Weights of a small self-supervised image encoder: arch swin, depths [3, 3, 3].
Rows from block 3, named by matrix and row number. Rows with one number belong to one neuron. Each number is 128 + 24 x the weight over its row's rms, rounded and kept within 0 to 255. All counts start at 0. Numbers have three digits each. After the name is the row's rms in percent of the matrix's.
# fc1: MLP up (model.blocks.3.mlp.fc1.weight, 768x192), inputs 84-111
# fc2: MLP down (model.blocks.3.mlp.fc2.weight, 192x768, transposed), outputs 84-111
fc1.176 098:096182148160149141147118104124147117172152111119123126135100086077082125118132085142
fc2.176 108:164114092120110148156134120150120095112112125129158123139136131171115143145136148123
fc1.177 095:114137099164141136125157103081114157144123128124114128152119145116170092132135115111
fc2.177 114:168126130127132124162147156131146103106138117079113133159107124110128102132128111162
fc1.178 112:123132110137158156155135115153150146135118162076155140084141170113123124153089141126
fc2.178 113:103130127160083158066135109128131139113176063130142133115106115115111139151164163078
fc1.179 048:131125104152166143138075144133143183162178141133170163117101088085134142123139122148
fc2.179 054:091159162167130131123136171102130157095104122133131169098132137130087108099106134114
fc1.180 109:109125111167118131177133106141181177101111144142149150070100132114124097108146140117
fc2.180 110:116106133101147186157169133107135145179124087121115132139093171100160169146149176100
fc1.181 098:151123099157134156111085087113117159121053108146106103170141142121135163150145130148
fc2.181 114:120103119120133132131196111109162089147161164142079146121133058097110116144080109145
fc1.182 105:221167104137121124130155125134122069125114158128139148142144162112070164130102182115
fc2.182 107:111115160092136165142178150127123127135125113121116108146136121120107125146114098141
fc1.183 082:123107162095132121148126114087135098086134156142118119078146161095131134111101168156
fc2.183 094:150146153133136154115141148120134117125165163115167137120128121105154078084128126103
fc1.184 139:107110070104149149100157138108145097146182126120148101151110101133117137099165145069
fc2.184 121:143137144115116107138119083098132169121128138146113131109123159170181134155090097127
fc1.185 076:113128129141076188150197148137163143101104130120107148131126117106137107132133133168
fc2.185 072:132121128143172095142103096107142134133137113130102128127138147152141126122139144091
fc1.186 091:115099113133100147111119158134132135096114131136146134127117169118110117118083100163
fc2.186 086:160154107121083097101146100111119166175136083111131120153157145109141152135144101107
fc1.187 098:132136118122148115154126108159118096099133157136116138135112112143148117130097118141
fc2.187 084:097158142179072149126113154137139151152146083155108125139127144098145120109112128093
fc1.188 095:075134108079141121151138063103102153166125175153137160118128159150112113136118130116
fc2.188 105:141092144147092122087137110114129145122148150077165086147111076150128159152148070149
fc1.189 111:162115104107134169123099112117059136144139125118127138080129153130114127138127135144
fc2.189 106:103142162150135149123144142116151133128144093149093149155161131125153117114109108075
fc1.190 101:146121132153149125142116122167183123155092151152154175118119118089107131106102104104
fc2.190 108:106167165124157154078123100096086112117125084174140111121105144142123117096194158135
fc1.191 146:113106110075156151154107120088124099093142125121104114110116118106149115156125131176
fc2.191 138:121116117124101124060132142148189084146109112148155138105126100120096162109175111127
fc1.192 076:130087118136170129114138101152143176149102113160111142132148148122149147133154096123
fc2.192 085:157174077138168132120157115113098097142121096107152110103093125143124159168105124139
fc1.193 089:125147107168142105134128139134163164141120145105088140139092116126166120158121123162
fc2.193 103:127076118073128095170110098143107113145094160102164125170116123121137118104149109132
fc1.194 074:138143168099156107107136143114116140153099101111150152110179121098163139112119118126
fc2.194 072:124088111114111176127118090143144123114159167157125108120158144100122148140159133111
fc1.195 097:145129097152178154137154117153109188139108124087099135103096140160107168161149119105
fc2.195 107:085156138125102103171146159129132143147174147135194133177074151101179132144128097132
fc1.196 088:142149109104095116154102130107157123140117129176132104158099166074116118128147134129
fc2.196 083:138106154145133128112123166172126102118119123076148142141124111124150107137136080195
fc1.197 134:133116146131161138118127147143142133156085137140078134147148134127132143109119139106
fc2.197 117:134100117158121076133133102098122126153138116113137100121152140124154151156122082137
fc1.198 097:171161104141129094155150125141117107155117129199153157100144142131145155156129144158
fc2.198 092:121094153106096160129093094102172141126143130077117120187135113114114091143148113155
fc1.199 112:130149139131158143139142106107159153145084114120096167077108081099124092144099112094
fc2.199 107:090116115109115143100139127117137140140122111099145141099132149148157139099165102160
fc1.200 081:125109147140161151128100108071163117115163154139107101117106161085150119138138135113
fc2.200 083:138145152081145122152129156116119099089147143100167152116117152117140109125168121119
fc1.201 087:140136132121164092126085147131114080117113136158129171139124126123117130140106168130
fc2.201 086:139191149125125109127150098101164138130086113151099112104148093131157125130135150149
fc1.202 097:098085132160133137106112128109145121106112083126123112105105121123144136106134142126
fc2.202 118:163150147088110146134118138154114140153109154107116116147103128176142104155150106156
fc1.203 092:139115110125103099186163136106117141156112135172114160149149140112188142132132111140
fc2.203 098:155109118120132117135133166175122138117121130127145160123123100112118130101132133126
fc1.204 090:120121138155151091135135098140163127108159097131094130122164128159151104139168108159
fc2.204 099:111108140102138135160159117144078138173143146131118123129126135132126129145117105101
fc1.205 117:152119076145129158119169117147140144104153119181131177128133107133155086123130122128
fc2.205 109:122154131087114139144117109116145103138144143163101157123086125118134130076147086137
fc1.206 129:149159137136113099124134100150141119103087113134144134159157120138124164129151148122
fc2.206 119:113137120139120124128131151086125087118130099136152114149122149159128086139097125122
fc1.207 100:171140149096158145132096100124112115094122088108107134139119152182166143154134139099
fc2.207 095:109102124121069137124143144128147145094114120126111151111112153112152100143139107160
fc1.208 080:137132115099144153142157081137159127155077108159156153121121125144145108143138132159
fc2.208 081:111123138139129132145122148133118160109111100127084118143093177138094156162121108072
fc1.209 098:108144131117120110142141121160129162118110130102096143130141163095073133103132098120
fc2.209 095:167142118127123154164154112131106075123141138171155172130104128144108119117141155166
fc1.210 083:113117097120126128142104125137171114099111069089182142111096092067098166170141117150
fc2.210 076:124139108150140158110139119122128173112115174140097141145146131133151084139140164100
fc1.211 121:136131168125110114160138121155134105143165153107125159123124151120106154102118131105
fc2.211 125:097140116136142120143127112096136109113104097098120165158111136145107126156141151127
fc1.212 079:179137119157177093171166105139103136121134100105132160133096153113108142142111133157
fc2.212 080:144108114123080138149139118098140077127116142156133132111103074149113109133107129141
fc1.213 102:185119151117129117142152119144140097075091115132093127142115106114141143116121119135
fc2.213 109:132137118155108129151106146077114154158125119146135128090136134143137129123100135123
fc1.214 102:096093142139169136093146153142125130115101122155120145141159097124158107112138138106
fc2.214 108:109117163132119120136089106156151163160106128152134090155111107130082140130115109085
fc1.215 092:149114131131123154123108142096106144114103124144125102139155126182123140115131146096
fc2.215 092:090126148141081118142136108104153128129129109129122144132130106137082154160072132110
fc1.216 086:144127132141122127123119127128099128082101120154110118156107143138106104106146170151
fc2.216 082:120141141124159130152157173176121109160119097085145153129122153143125143119159164097
fc1.217 096:097077104139151091123114165134114096126119137125109127163078163103114108104137157186
fc2.217 093:146150123116115103097114082164152171123127149123166147106118128124160124135140116150
fc1.218 142:140142108088092161111101140105141136152099139104139126133161100102144113149086138137
fc2.218 126:114145133148113083110159113152136107109107108130128149148134156200123110104163122097
fc1.219 090:118137125135138108158077134090133117136132113113068115115123112113154121138144136110
fc2.219 100:102170116133105129112138111113105104119137166125106137161084154122090145112080134138
fc1.220 086:134180101143097139119186179113114082122125095126174133130109158112142157130118124139
fc2.220 082:124138140107167104105073113148119155100111119132095141170129087105089153147126101136
fc1.221 102:093108172129187161128102136133140090122124140184129141163163130117132124135060162130
fc2.221 105:135170112146134090102094154101136137122078107133160126107115096175144139154157099143
fc1.222 082:156139135110122110150124106127130161121146146137135111135127105083163130144116088114
fc2.222 078:155109161104110145116128113136110113097158110146099070101110106161117118141147163111
fc1.223 122:149163138145138178110132114128081158146102090180103105131118155143126126113092116111
fc2.223 122:084098157103106091180109115115118107145136159079141155092140125134157156126148133154
fc1.224 110:142100103132134119096129145138149131124108184095101164138149136108120152105093108152
fc2.224 090:128181122116107151143120151119155107153152122130150127085122171139116154129145156086
fc1.225 107:169104143095140089118182125130153110115139155128137128116158118105122136098142172115
fc2.225 106:116156122097138153115112101146108124149122152165159113138119130106145139179140125104
fc1.226 100:145126161129107155135183147131110142113103102129131148131083144163118132124171111152
fc2.226 097:099171117124147133133109136093133123111115163133123124154121111107167164149106162144
fc1.227 043:117134150155146135111150107123120145132113103124143089070136122128110178148167148115
fc2.227 039:113170117103134158111137139132140134114148155100131145148164104182118102114153101150
fc1.228 103:148145089111141144149131132124161122094134128152115132149172097148128132140158144109
fc2.228 095:072155126123154134124142098113146116095158115157162136140100111099127167095145126130
fc1.229 081:086120123075121121159136124160130101141098150125155085111145168139175157122149108160
fc2.229 077:142133130128085142117156110159173106156117111138128140150114117154083130084129141148
fc1.230 114:134134119149144117102181141097134137159153164119119135119124164136144151131139114106
fc2.230 112:089086119142135113170148166116109123100139135069190082121099089136139125133130158119
fc1.231 119:103168169122140143127144097128133148123147116175114107121142146158114132118119101115
fc2.231 121:154091099137113143149126157161133128165146157075145173081106124156120139123120130140
fc1.232 086:134138163147102125115192171119116116109124153138097162111179117170106091093115145137
fc2.232 084:113146080118114117091083111132112097169094086098165118173129120117120119128086128119
fc1.233 061:121124135085141119149153151145148085107145189102147111112159101121095079091111080159
fc2.233 068:149149145172125148094142137128100131138149120143125127179137141137111151096140160118
fc1.234 083:193145142125098098093124150139125105135101142132132136125166095119122140141093144122
fc2.234 080:093119170165132114088107127127127135157182177169132128160117151128157110101172104122
fc1.235 080:124119098130137150143093050126112107083130096133152113116143159128124113138151133134
fc2.235 079:153122130097168154104129127158108131145161114121102123121151140173150124133136150146
fc1.236 109:149128126126114134135075159154108134112094140097126133092125116128103187132133099113
fc2.236 114:095140104133153125074124123133123132132166113123104160137142134112132129115126156153
fc1.237 155:106136154131117122178151099156157105120109130079108145112128136064171111091145177135
fc2.237 121:122150131135132130116124120097153164126134139160120143142138141161134099127121055094
fc1.238 091:122119115126113144103124170131107124135117167130143184128162108128123144112109102102
fc2.238 112:107097145118115083164089136111088148148129102150107136138126127102121094143123112140
fc1.239 099:114138087107101124147137122113123114137113115126136096161135136166135150125103098120
fc2.239 110:142108107147103108138167153132165117120148120167097144161145118080127113126145169104
fc1.240 094:154147157138117120138123110088110138124128108159143091145125126126162141141132168115
fc2.240 089:144156121144132148127129176171115090114102128092139102133094104174127115168134147107
fc1.241 100:158120129159114099089120119111120114141157157119137106174105170122113148106143144134
fc2.241 099:184122094102128069136151113145127158115088105100128113121146099125123109136146128117
fc1.242 085:127093079121124167158104097102128156095093141118150149147160120123134148123130151104
fc2.242 085:111181143135095123111093156151087108191121138116144145128093086124139181141119160061
fc1.243 104:096091123139146120092082115144105164141149136119100132104158169126138112114106114138
fc2.243 119:122117111156124114119114123150130140122112108117200185155137108118142146148093130126
fc1.244 142:116163149109136116152115120125160146096108143145160099130182110136151094167081088113
fc2.244 141:131116097096081094137131128174111120161171097088150175095090139166095160095165118154
fc1.245 084:187150128127130074152089133104164109109113148098150140066141130134129161128147136154
fc2.245 076:114129103121143110095081110095102114148173105146116091150114148159133143111158111103
fc1.246 085:115135130152113074103149126158111104126125100128087132149144140141143126103174158141
fc2.246 085:153088123134195092172149153077143144118114122087162149122144152135121175163130125105
fc1.247 130:115129175113104134105103094120137087126101131192116160105124127111089117156131090101
fc2.247 124:128105102119129089168158144137105142118158136089148100135095117118120144093139127129
fc1.248 080:101150100162148122121115164163126173106089067119164167134122107135141117119128115129
fc2.248 078:110152105129159150147147095115138121091142157110138125154132128143137133140107116125
fc1.249 111:136146116168142115087105164132103156156125124116071107104107115120097152173126146158
fc2.249 106:116130126130123121151101156086108092107153160098115121132135117094134090116111105087
fc1.250 149:123114123127154147152145152114184137133129166114098131113150142096086152121158139116
fc2.250 126:130112112123118093124142114091130123093096075144155155185095107207167112156105106113
fc1.251 142:122136135172145113121152129074149154118123103117074082142117115113140095132173118158
fc2.251 133:126112106138117170162154124157099052163142124130107148096151164158128115146126139139
fc1.252 126:154112087125147128051097105144097151118115142128123101123098122146148149152078107150
fc2.252 136:115130136122165117166127198108149153124146108131147151142110159084158117144169121128
fc1.253 111:110079116135147128142127155110100095143115126139121136116133135111161129105123158170
fc2.253 122:167123087106083117147144117128119106148168123104157137127110129136161159106132145128
fc1.254 108:100125145167082147137114135125146163118116110136154149123106089112148124156113112096
fc2.254 125:120143072116122131152124159129130116126109166140141133155116154182048143146146109104
fc1.255 090:153147121185129122123119104148126092144132122120097088104109121091123092106171130167
fc2.255 095:162133155124103125117149109128121133154164145165130108118164130092092091099121162163
fc1.256 100:143155118152085132120093141120095121152148146106124116111128123108117112136148122139
fc2.256 098:135114142129165119142103117105101138156063120135152138133140143106116124139126110131
fc1.257 063:152123133118099132144135180117125133131093109127152149094129107136120130137132172103
fc2.257 064:078122111152134154125105136158128152124088112107163124149157108123141123122154130174
fc1.258 081:138116128167151186117169083116138168111120159190133113129132084154122118118084155098
fc2.258 074:143141102125165119123120186115125068132130139105170085101116114101116129141103089135
fc1.259 098:156129138134112123158140161122097111120111109105136140118117089170143111150115131098
fc2.259 098:151165121121123174122126118145093147113120094125111171096084112141122104101129121178
fc1.260 092:152113147132165143123144097132127083126113108130132116101168169151111131131171110145
fc2.260 095:110146083159131133127155151152098146149090137085076139137126157119117178096169133115
fc1.261 148:136138151104154140139103136138109124133134166127170092126170155180118144128119146091
fc2.261 141:122129129140132139117131146132142078121121087138119165111152140116123089110139148149
fc1.262 094:124168068135112099140132154139106128112108101123103135114101143182173139130149112130
fc2.262 107:148115155131113154114142144121077112120101120117104113140139084143152112164162119104
fc1.263 089:125163155123126101142145158129162160093133136122170132120150130127138130106066138137
fc2.263 086:108141139130164161101064129168111142176129091144139112129091108138108102137155123133
fc1.264 092:134171141100148156105094131135079164128133143149125122157120156113136123173108109080
fc2.264 083:103093129150096138153182089145173136094110135077156114136127113077153150087169132138
fc1.265 080:189155124101120119127116135116102144098125131115159100153130187127147129170112141147
fc2.265 083:110139174115166127115068111126141118109133154150128133122123088149077128096146098108
fc1.266 092:111096076162188132136144130119124103133114122149160122103161110149111120118119145108
fc2.266 096:116193150141119114143198143118160099146113117165115112121132106108125155153154081116
fc1.267 096:147118155128150086123114113153125133143128111098147123158133126101116154122118133134
fc2.267 104:090138145098128153121107098161123153168165146161114103131145129108180127118124122088
fc1.268 118:119105145125120107086115124134086135130114123138098106149121132136155134117153062162
fc2.268 109:158132121121141105159170145179101129106145107086158170059164125133119153125169163120
fc1.269 142:083106078097151187130126123101159110120140146087149111134113125102115137112140117159
fc2.269 127:128125161145086098105126100143122106111110113174115163143162144131100118127136135099
fc1.270 063:107140108124129149132143163151138147123136157144096131158123089113094162162104114159
fc2.270 062:096144164186138161122109161124139169121131127111095177105134094117102106116115121140
fc1.271 090:141108153120122131152118071142114111094107126139123126115138097119110169115112147136
fc2.271 100:131163126129143162106163169108140156145112123164110137150162139160092098159109142148
fc1.272 100:146107125161073144099127139136142130111139115090113147118145112103133136156084098170
fc2.272 108:113127123105130137183118142100168103171109113132105116162094184119129118104155146179
fc1.273 118:148106105138156094095141150138135124170124153135122153135113162119138150112145141127
fc2.273 105:124100106123101113119147103145201132121126115112166118117146142164121134133125120110
fc1.274 116:145143150097085135121128141144118160133082145154149139168142146160147123112105146158
fc2.274 113:147142086159158146119100140127133147136157098158160103136118170096111128136120094107
fc1.275 070:094128103114079150118101144126168087113152145130160118171130149101116121119118128173
fc2.275 070:128136116098139154130122097146110069133135122150068104124120144101108117103154094190
fc1.276 085:134141142176118110114137181128113114117097108203098123113167117113156156129173131109
fc2.276 081:139125109131188094133150158127163095165148120086125152116113138118096129155172113118
fc1.277 101:159150095138126153143107139132111091133111160108112155122162164124099159109131136126
fc2.277 105:112130178134161122129132051133137142129167135101172138127095100125131124138099149165
fc1.278 106:126138096055120104165165165120095143100130129136174157131147118106125140104129174145
fc2.278 111:152141120106126169125145076124114122122136129108083105162074115115152100151134137125
fc1.279 074:136127136137139161094145134099154135173131120106117109112139106133123169123123136119
fc2.279 070:104139173131127141163144127130151100080156130121144102151152159136123101129153128125
fc1.280 094:127146142103104103102132186144182120148159193135122109172141110143131148075145128155
fc2.280 106:165127094118122137162144117167111110120192115097131112110143181093140139126109162092
fc1.281 119:131105118116149088157112097144128120122064155115135111133124133141149143125176138131
fc2.281 119:145133136080142129114164121138094125152147138110160153105140092105129087177126165112
fc1.282 097:135105133128090116135164154154154101156163142128140157106141138110053167137100140129
fc2.282 089:128101103137157143104115148164120144137134102115151102133155115091152129124192130134
fc1.283 086:156128104154098163114107079135077130158105155127122102157113168118140101136136117178
fc2.283 085:150142123087104130114145167133135154099130099116136160129147122110119161087112113134
fc1.284 087:115126157084147134137149136119141131108114095098133119156181161108089142132142143118
fc2.284 082:150107067194123138123090131120110087134136085169103117126111074178136076180147097172
fc1.285 099:110108134142117142111125149162162163166108145110125084127139102122132118080162153164
fc2.285 098:138115178130100118115166097120110105138133166156137130108093133121117124127125120111
fc1.286 121:130152152132140151129103058113120142106120111153124065135102141119147099132146148137
fc2.286 127:120157118094123109154135149115069059139156164104137117165137143080100128129154088111
fc1.287 085:123100137138131159168139091104143152127128119084107110102129129112118100142108170131
fc2.287 084:116119100105125165112075111137114126131128127114103145170101170135130143133142118133
fc1.288 091:146141111160138146129155147116130143092091123143110115123111162145160109103094158077
fc2.288 105:150107147082132127143115114133105131159119120129145156113158091164120108128142115151
fc1.289 089:116128127162157127153136141162117125178132141127108163135141164114139123124147117146
fc2.289 085:128139095124087163140130140110129094125088085114138093119105152156120165163134101086
fc1.290 083:111114125128151174145175138148122113190112152113156098109153117123111142117117130132
fc2.290 081:115154095138150123160137146123177078113163121150158120145124118165174123105083117140
fc1.291 060:061126107090126135154125092186156156136160163138128146146127167167134152128139134172
fc2.291 057:135091189171100136095140098100162126101154131136121140126110168085138118137140141116
fc1.292 087:103119116123103170118158121097166162152157129134115122160149150174137117066155103084
fc2.292 090:144129138145108148129140158100096081146110107118086130107117162141137127120133124144
fc1.293 135:150126127100109126110093127159129126140150151145152132138162125111115123093102163098
fc2.293 142:174095129148133095119115155080129139177137091102135106102125113093143176110156144129
fc1.294 100:162117092111163113147127145139109132109082138125129160104134122106138146101156147131
fc2.294 101:050157123142123134179120135163111125108085175141168158150162137148116137105157151125
fc1.295 162:139179182134116133152099096102140124096118142144101143120141120119144095129125152112
fc2.295 140:098111090135122108125128152138121165118117128080160118135099127164121168134136163128
fc1.296 095:130115092138142132094110124138163134107145077141123138125129149134106145144171114150
fc2.296 092:104096150108130100135129110155105163153128139120161109106102120120126128174167177084
fc1.297 081:162144172104099104099082149140134137138091170143116159086134123113161120147132169133
fc2.297 080:135125132129141125154075124165114156110149141099161131153134042125142127094120112106
fc1.298 104:131116092163128126101146116112158131137139114156143189109117154135105119144110140122
fc2.298 103:112140166083150147134117154100085087108123181148128107122128146071155133170093099146
fc1.299 067:136119126093138141153145116162144093140109092163090182146083120119133110113125080121
fc2.299 065:125134118099121126131117128107146188152162117088180105097133149114120142147136133137
fc1.300 093:154122107184115128126133149072092142136073119141142122095149147125158125128116115134
fc2.300 088:094089152107109137107152104130103133145133127103113086144097131127111150138155129101
fc1.301 095:131118132118108142146117113147142064129144144102152083103137149145135135103141118115
fc2.301 097:160129136169101109137137197132122155132115119127107156088112153147126115151163141124
fc1.302 113:120048108137121148141088117153105105135129135079167096104110121119140127100136136129
fc2.302 105:149145117095085086111129104157128135148132164114122134061114142160139161097124107097
fc1.303 105:131134116180154154186105135112146144135125104139148100147107112080132119144094143142
fc2.303 112:120151127172119144127140130112109132098121122139146140123130120164115141093155077096
fc1.304 124:144134072146124168123109148159111156112128103083113104094110110092111122138094126094
fc2.304 128:172160154128148141153206165098138137081176161113139155117131135148119127124141114058
fc1.305 128:125158145109114134139124100107119099126135132128102123123089173119072111149159095160
fc2.305 128:161098138186101124117126096109134122127129109104124134158123064133141096120143127124
fc1.306 088:158107105093103130111144130134064108128123171166125171113147125162097134096192145144
fc2.306 089:121145141153085126169113111106144132098171079113106065181135123134111100131117103131
fc1.307 129:117132158138165133094137102148188113134149105155131166156129151140149076146108113138
fc2.307 121:125117105119168124121167145113121180093134119119113119097133148126107107104117102097
fc1.308 115:103135158121109149140141080091128121115084139131119167141093130156123155113184131141
fc2.308 119:148122122100156101125137105123129139132146137147101164114137152129109164139112101143
fc1.309 126:107134130166168122093112096117083145125114119145124077130174108140142137109079142069
fc2.309 123:084125124157069161114123134125129117134120116125116142120143090146108159161185116140
fc1.310 104:129130127116136165146161107148112158134152135156103093115104156110151100115127146127
fc2.310 106:109119091104131143105098093144138176141129111113157133170138101134133132114126108123
fc1.311 083:123107111107153171108143167094116155087143147111144160142126177140138125121154120128
fc2.311 091:133148122087155138131105122175123136094078105088150115092067148146143118115127169098
fc1.312 081:110074142117130142139156115091152109155152122064149141121079146107119103075154141148
fc2.312 085:147126136087145160120094123156121106104109163179134096122181122130155184131137127131
fc1.313 089:132162132109146090123127124119105138122112109080136166125080110131130161134112134172
fc2.313 087:158112163122162157108113124126154135119111117181117129150127120121121105134115162125
fc1.314 102:081139139115127191110127070161157167101175100137098138120143108139131115113141087096
fc2.314 117:144097090119121124129093140113120122146105121115132093160133151137128102129154117113
fc1.315 072:138145147120120146099101097113112128112153125131115154098125145142123135143127108134
fc2.315 073:097165117168153109142171122121118153085073154062165121124105128117095080123089125136
fc1.316 116:160127098131144137125159115104114173112117147111119100104139206157148095111124160130
fc2.316 114:127109176155147138093115124152163106145170129105112196087140078091162153191110124101
fc1.317 148:132108115107098165094096137122173112093083115135131096151115123156112123147144104116
fc2.317 131:096127131131123176134110124123147152121116111142151159138127125116135156106146151132
fc1.318 100:129173133110119123106127127144108147118106164169136137126143092130138099158146136116
fc2.318 097:158111137113108139112121146118133153132166149134151088137111108128115141129107113065
fc1.319 142:121129096103131128050144127123076149151145096179139137130131112138079118136103154118
fc2.319 126:123107115125145116183102107136151150129159157119117135100159119154150122129144088090
fc1.320 095:133090131159152146108174143129131122137125156116123113098132108147110054121130146157
fc2.320 098:114140101065148124058098124135122130119120127112116133115100137110152112101121117109
fc1.321 094:125125144143115102136130120126099111073070156118127135129095112123107129150159097126
fc2.321 105:141102102118117133108186101109117103162149132144147139128131099141197111158163129106
fc1.322 094:152104106125126103139107100122107131135103125151091082140155132118144107142151150168
fc2.322 091:136134111134108140128102123135084167115161116120134111129097116134130133139124093092
fc1.323 046:094109117116116096093150192150129106151093119096116139125146122146127080122182116172
fc2.323 048:124148145112148161121116088153157135141106115120112104117136165104155103118092139121
fc1.324 123:132163122122147088098106119118125151138129149105098100113130093133100146174109144135
fc2.324 105:174118106116104139135111174121180115158143148125109183098082126104136108113152106146
fc1.325 089:119116123104094135094136123175150106144126136121105140133138079101149124087097173113
fc2.325 094:170093167114158079088108137137143169111144136137120101157127185140122116104125108141
fc1.326 124:085113149162100138124088146117158133145134143130118105159130165108125105113106167141
fc2.326 136:124128106099145168127168108142123141105101122103102122153076155140119128100137106111
fc1.327 139:102141116142125144175122119117139146161082143135153122098157121097148176141115161129
fc2.327 137:113114160129118156127144119120185143118129085131157116134106123120145115133102133133
fc1.328 118:103158106142135103121099135130074146164143131168126128147122129138101140097108106136
fc2.328 117:125091114123147136146115142133106118131078144130110147103147105157144117173096148107
fc1.329 077:183153094133125125123087151121134170174131124103136147132160119120132141151155146097
fc2.329 086:075143126112134160129133114133111120162077161183137163144142138138114135140133136108
fc1.330 106:110099144122140133141132130105129121182127119129125106118175151147108121092132106130
fc2.330 112:114188121123124172101136101116138112161128110106097124112107168139094143154152142158
fc1.331 097:107102124119089127149111107156174127135138114149168116140132127152121105068126130136
fc2.331 097:122077146134122126084125149092130137153186126119107094140111130126132128104130141086
fc1.332 100:136106099114127174141113105118083128130164132144142151121126124141138173163111117150
fc2.332 104:113132137144120151097124101137112109156102102129167155111136157180162092118171145153
fc1.333 096:111147155132138139072107124137159131149149106130161178095171123158135116155111148121
fc2.333 100:110148173081185128178189141088103155083110087142126108140128136084122114122112128107
fc1.334 068:131165077142161164099147122133169183095150160136192156122144173143132115143102126132
fc2.334 071:077125133117148168132155130128137128159091136096167133113117109108164139133134162069
fc1.335 074:152113128176130117155122140137136093158122151131110113106065127119094150095143116176
fc2.335 071:103135154112132143129104133106099147084140144131174115130105104140149118134148146122
fc1.336 071:154173069135090124086119107153123128114109140110138132145147126102151125122089141180
fc2.336 073:158105165132132130091124146173087109135141112165119108145106112148093131148147126110
fc1.337 073:110130096140124143132099128116098165154149115148136126118096167089134090147141135139
fc2.337 073:149118130129136136095116133133120168147145146107136119168126165131128108124097099134
fc1.338 124:143128118160119147048084089128065135126110142150128104118146090119130158148142086140
fc2.338 130:126160140136110169122116154107165128184146138111116109123132130097113102120083124133
fc1.339 102:120124067199126069125107136116119095135113128143110145123130158125171103116178139120
fc2.339 100:114110174139129157150152101112124108140090119082159144132131114157076104110125126119
fc1.340 104:129123107145113118122127134168145153115111171142098091189121108144139123089154097142
fc2.340 090:161132139127132140143192116096099129148159116114164136068122162133122154164117132052
fc1.341 089:110111163125127122157095093128160166136172190131095156125106161123102110144178147157
fc2.341 092:134117083145109139136106150121095133093126101121165150125118181150128121153136104145
fc1.342 105:130149137120108135092140117125130099134108108147156107172106143119103088140144092092
fc2.342 096:118106130166136130092152149108129153162157121118137104084149126152094137140130172117
fc1.343 078:117147149116073189142158113127138174103163113144147142072168100145141113138170095123
fc2.343 086:141105115090125131105124155153117171200149165134145136181117164075116200163120148158
fc1.344 111:103126092145145130140165153107112073093092140128127168116137099116169129129104162160
fc2.344 120:171108105136080140141121137140116102162130162100151157093133120117092148089157153104
fc1.345 091:179122103101100101088117138158073110094118125105133154155122131152137120147104137153
fc2.345 098:106135122092113116139137087128155128105123138137168156118093155133159158155115120133
fc1.346 100:131120099129119146096110137177157134154139120123080107087170122107162123110163141172
fc2.346 110:095097127159097121146127132127143159086178107109149120091132094110146130096129168119
fc1.347 115:108133109160144127091098146107110128133144128144165149110143084131101119136114134126
fc2.347 116:138121063097101107104129134081135139183112105126107135097130103114131132101151132086
fc1.348 116:132113131160124109126097118134131156156146112132108129137147117116138161107110149162
fc2.348 121:145144082103142147110107092137103113114131129142078128111097113141118119127128109088
fc1.349 108:129114130120167133123189115092127152115110111113121112139135199100161145143099130167
fc2.349 116:094135159177128154121143091167125087115129109122124165118121138166057104161096155138
fc1.350 112:126117124140120131100152079150114132136156091107162125146117146154145114101109106123
fc2.350 096:146091117132142101131084134095158165124166132155117125109092127147142125170160124121
fc1.351 088:114091126142129151167152098118156158144146144117096105112098137133134111135105133150
fc2.351 099:176130187070126127102155129088145074145141140102120157152185153115154100113093149071
fc1.352 130:133166164099157149120143131092116176112085120117130072122160129141101129130097147089
fc2.352 116:147118114138089108125114118168162099137139149121168139111122103159128147120148099119
fc1.353 115:161152162103111140113103193129146090150142154145123144114135131122086158145106147130
fc2.353 112:165151140121135129155141157154125171123088096127125141156147117126116110123107113131
fc1.354 084:141162069140127158117097137144151099125118139139064133110110106088133151099139113165
fc2.354 089:122121163112123137112126081125149171184116161105160102138162092117131133087087149182
fc1.355 105:091122110095105127134125150114195125077141156182136155139131096098097153126128098120
fc2.355 104:122135153164100179154136074110155160135200101132116134099137137110103147148142111059
fc1.356 096:114179135149115168143120150153087077153172114140126114126089113111127152091098122122
fc2.356 092:133123133117100130147163126065121137165131181108105107104168157110124171135177146135
fc1.357 128:144156132148093102130123144140135153161148159177142163211148158128148148141130090101
fc2.357 127:050131132125135163114165158140117127115150112107137120096122144106089153162127111137
fc1.358 078:157122136086129141144133085136183156118166123121106095145128128167137147136103134144
fc2.358 078:122109190167118119125159105135113131134133132110144151130139171069150079101127141097
fc1.359 082:123125112120183114078120094135134125145095125107098152144132140154130141139094135155
fc2.359 085:093131108119147138173150139154143135100137180177120122117109096182115130179157134110
fc1.360 080:096076128109093162174125157130143153110124106102134128089154130148154133153129129115
fc2.360 093:178132143171123103100155131115121122144105136113122135128076120132118106098158107149
fc1.361 134:099130138130165124118122139154113105104130102117132108131142165116106148120198155151
fc2.361 128:135146097125090127133167145113155148132108123104129130124143117174136122129107118125
fc1.362 071:141164073129132112117117197129144118072084152117155103115129116125157113127128137132
fc2.362 076:161116160107088128068115112116142134143122096146152132145136153082161128104156110158
fc1.363 090:152124149105142178076119120095133099118103114145117169140135141149094143111081098115
fc2.363 080:103120128129121117151107167137137141158108117125127104160123166115164081140178150183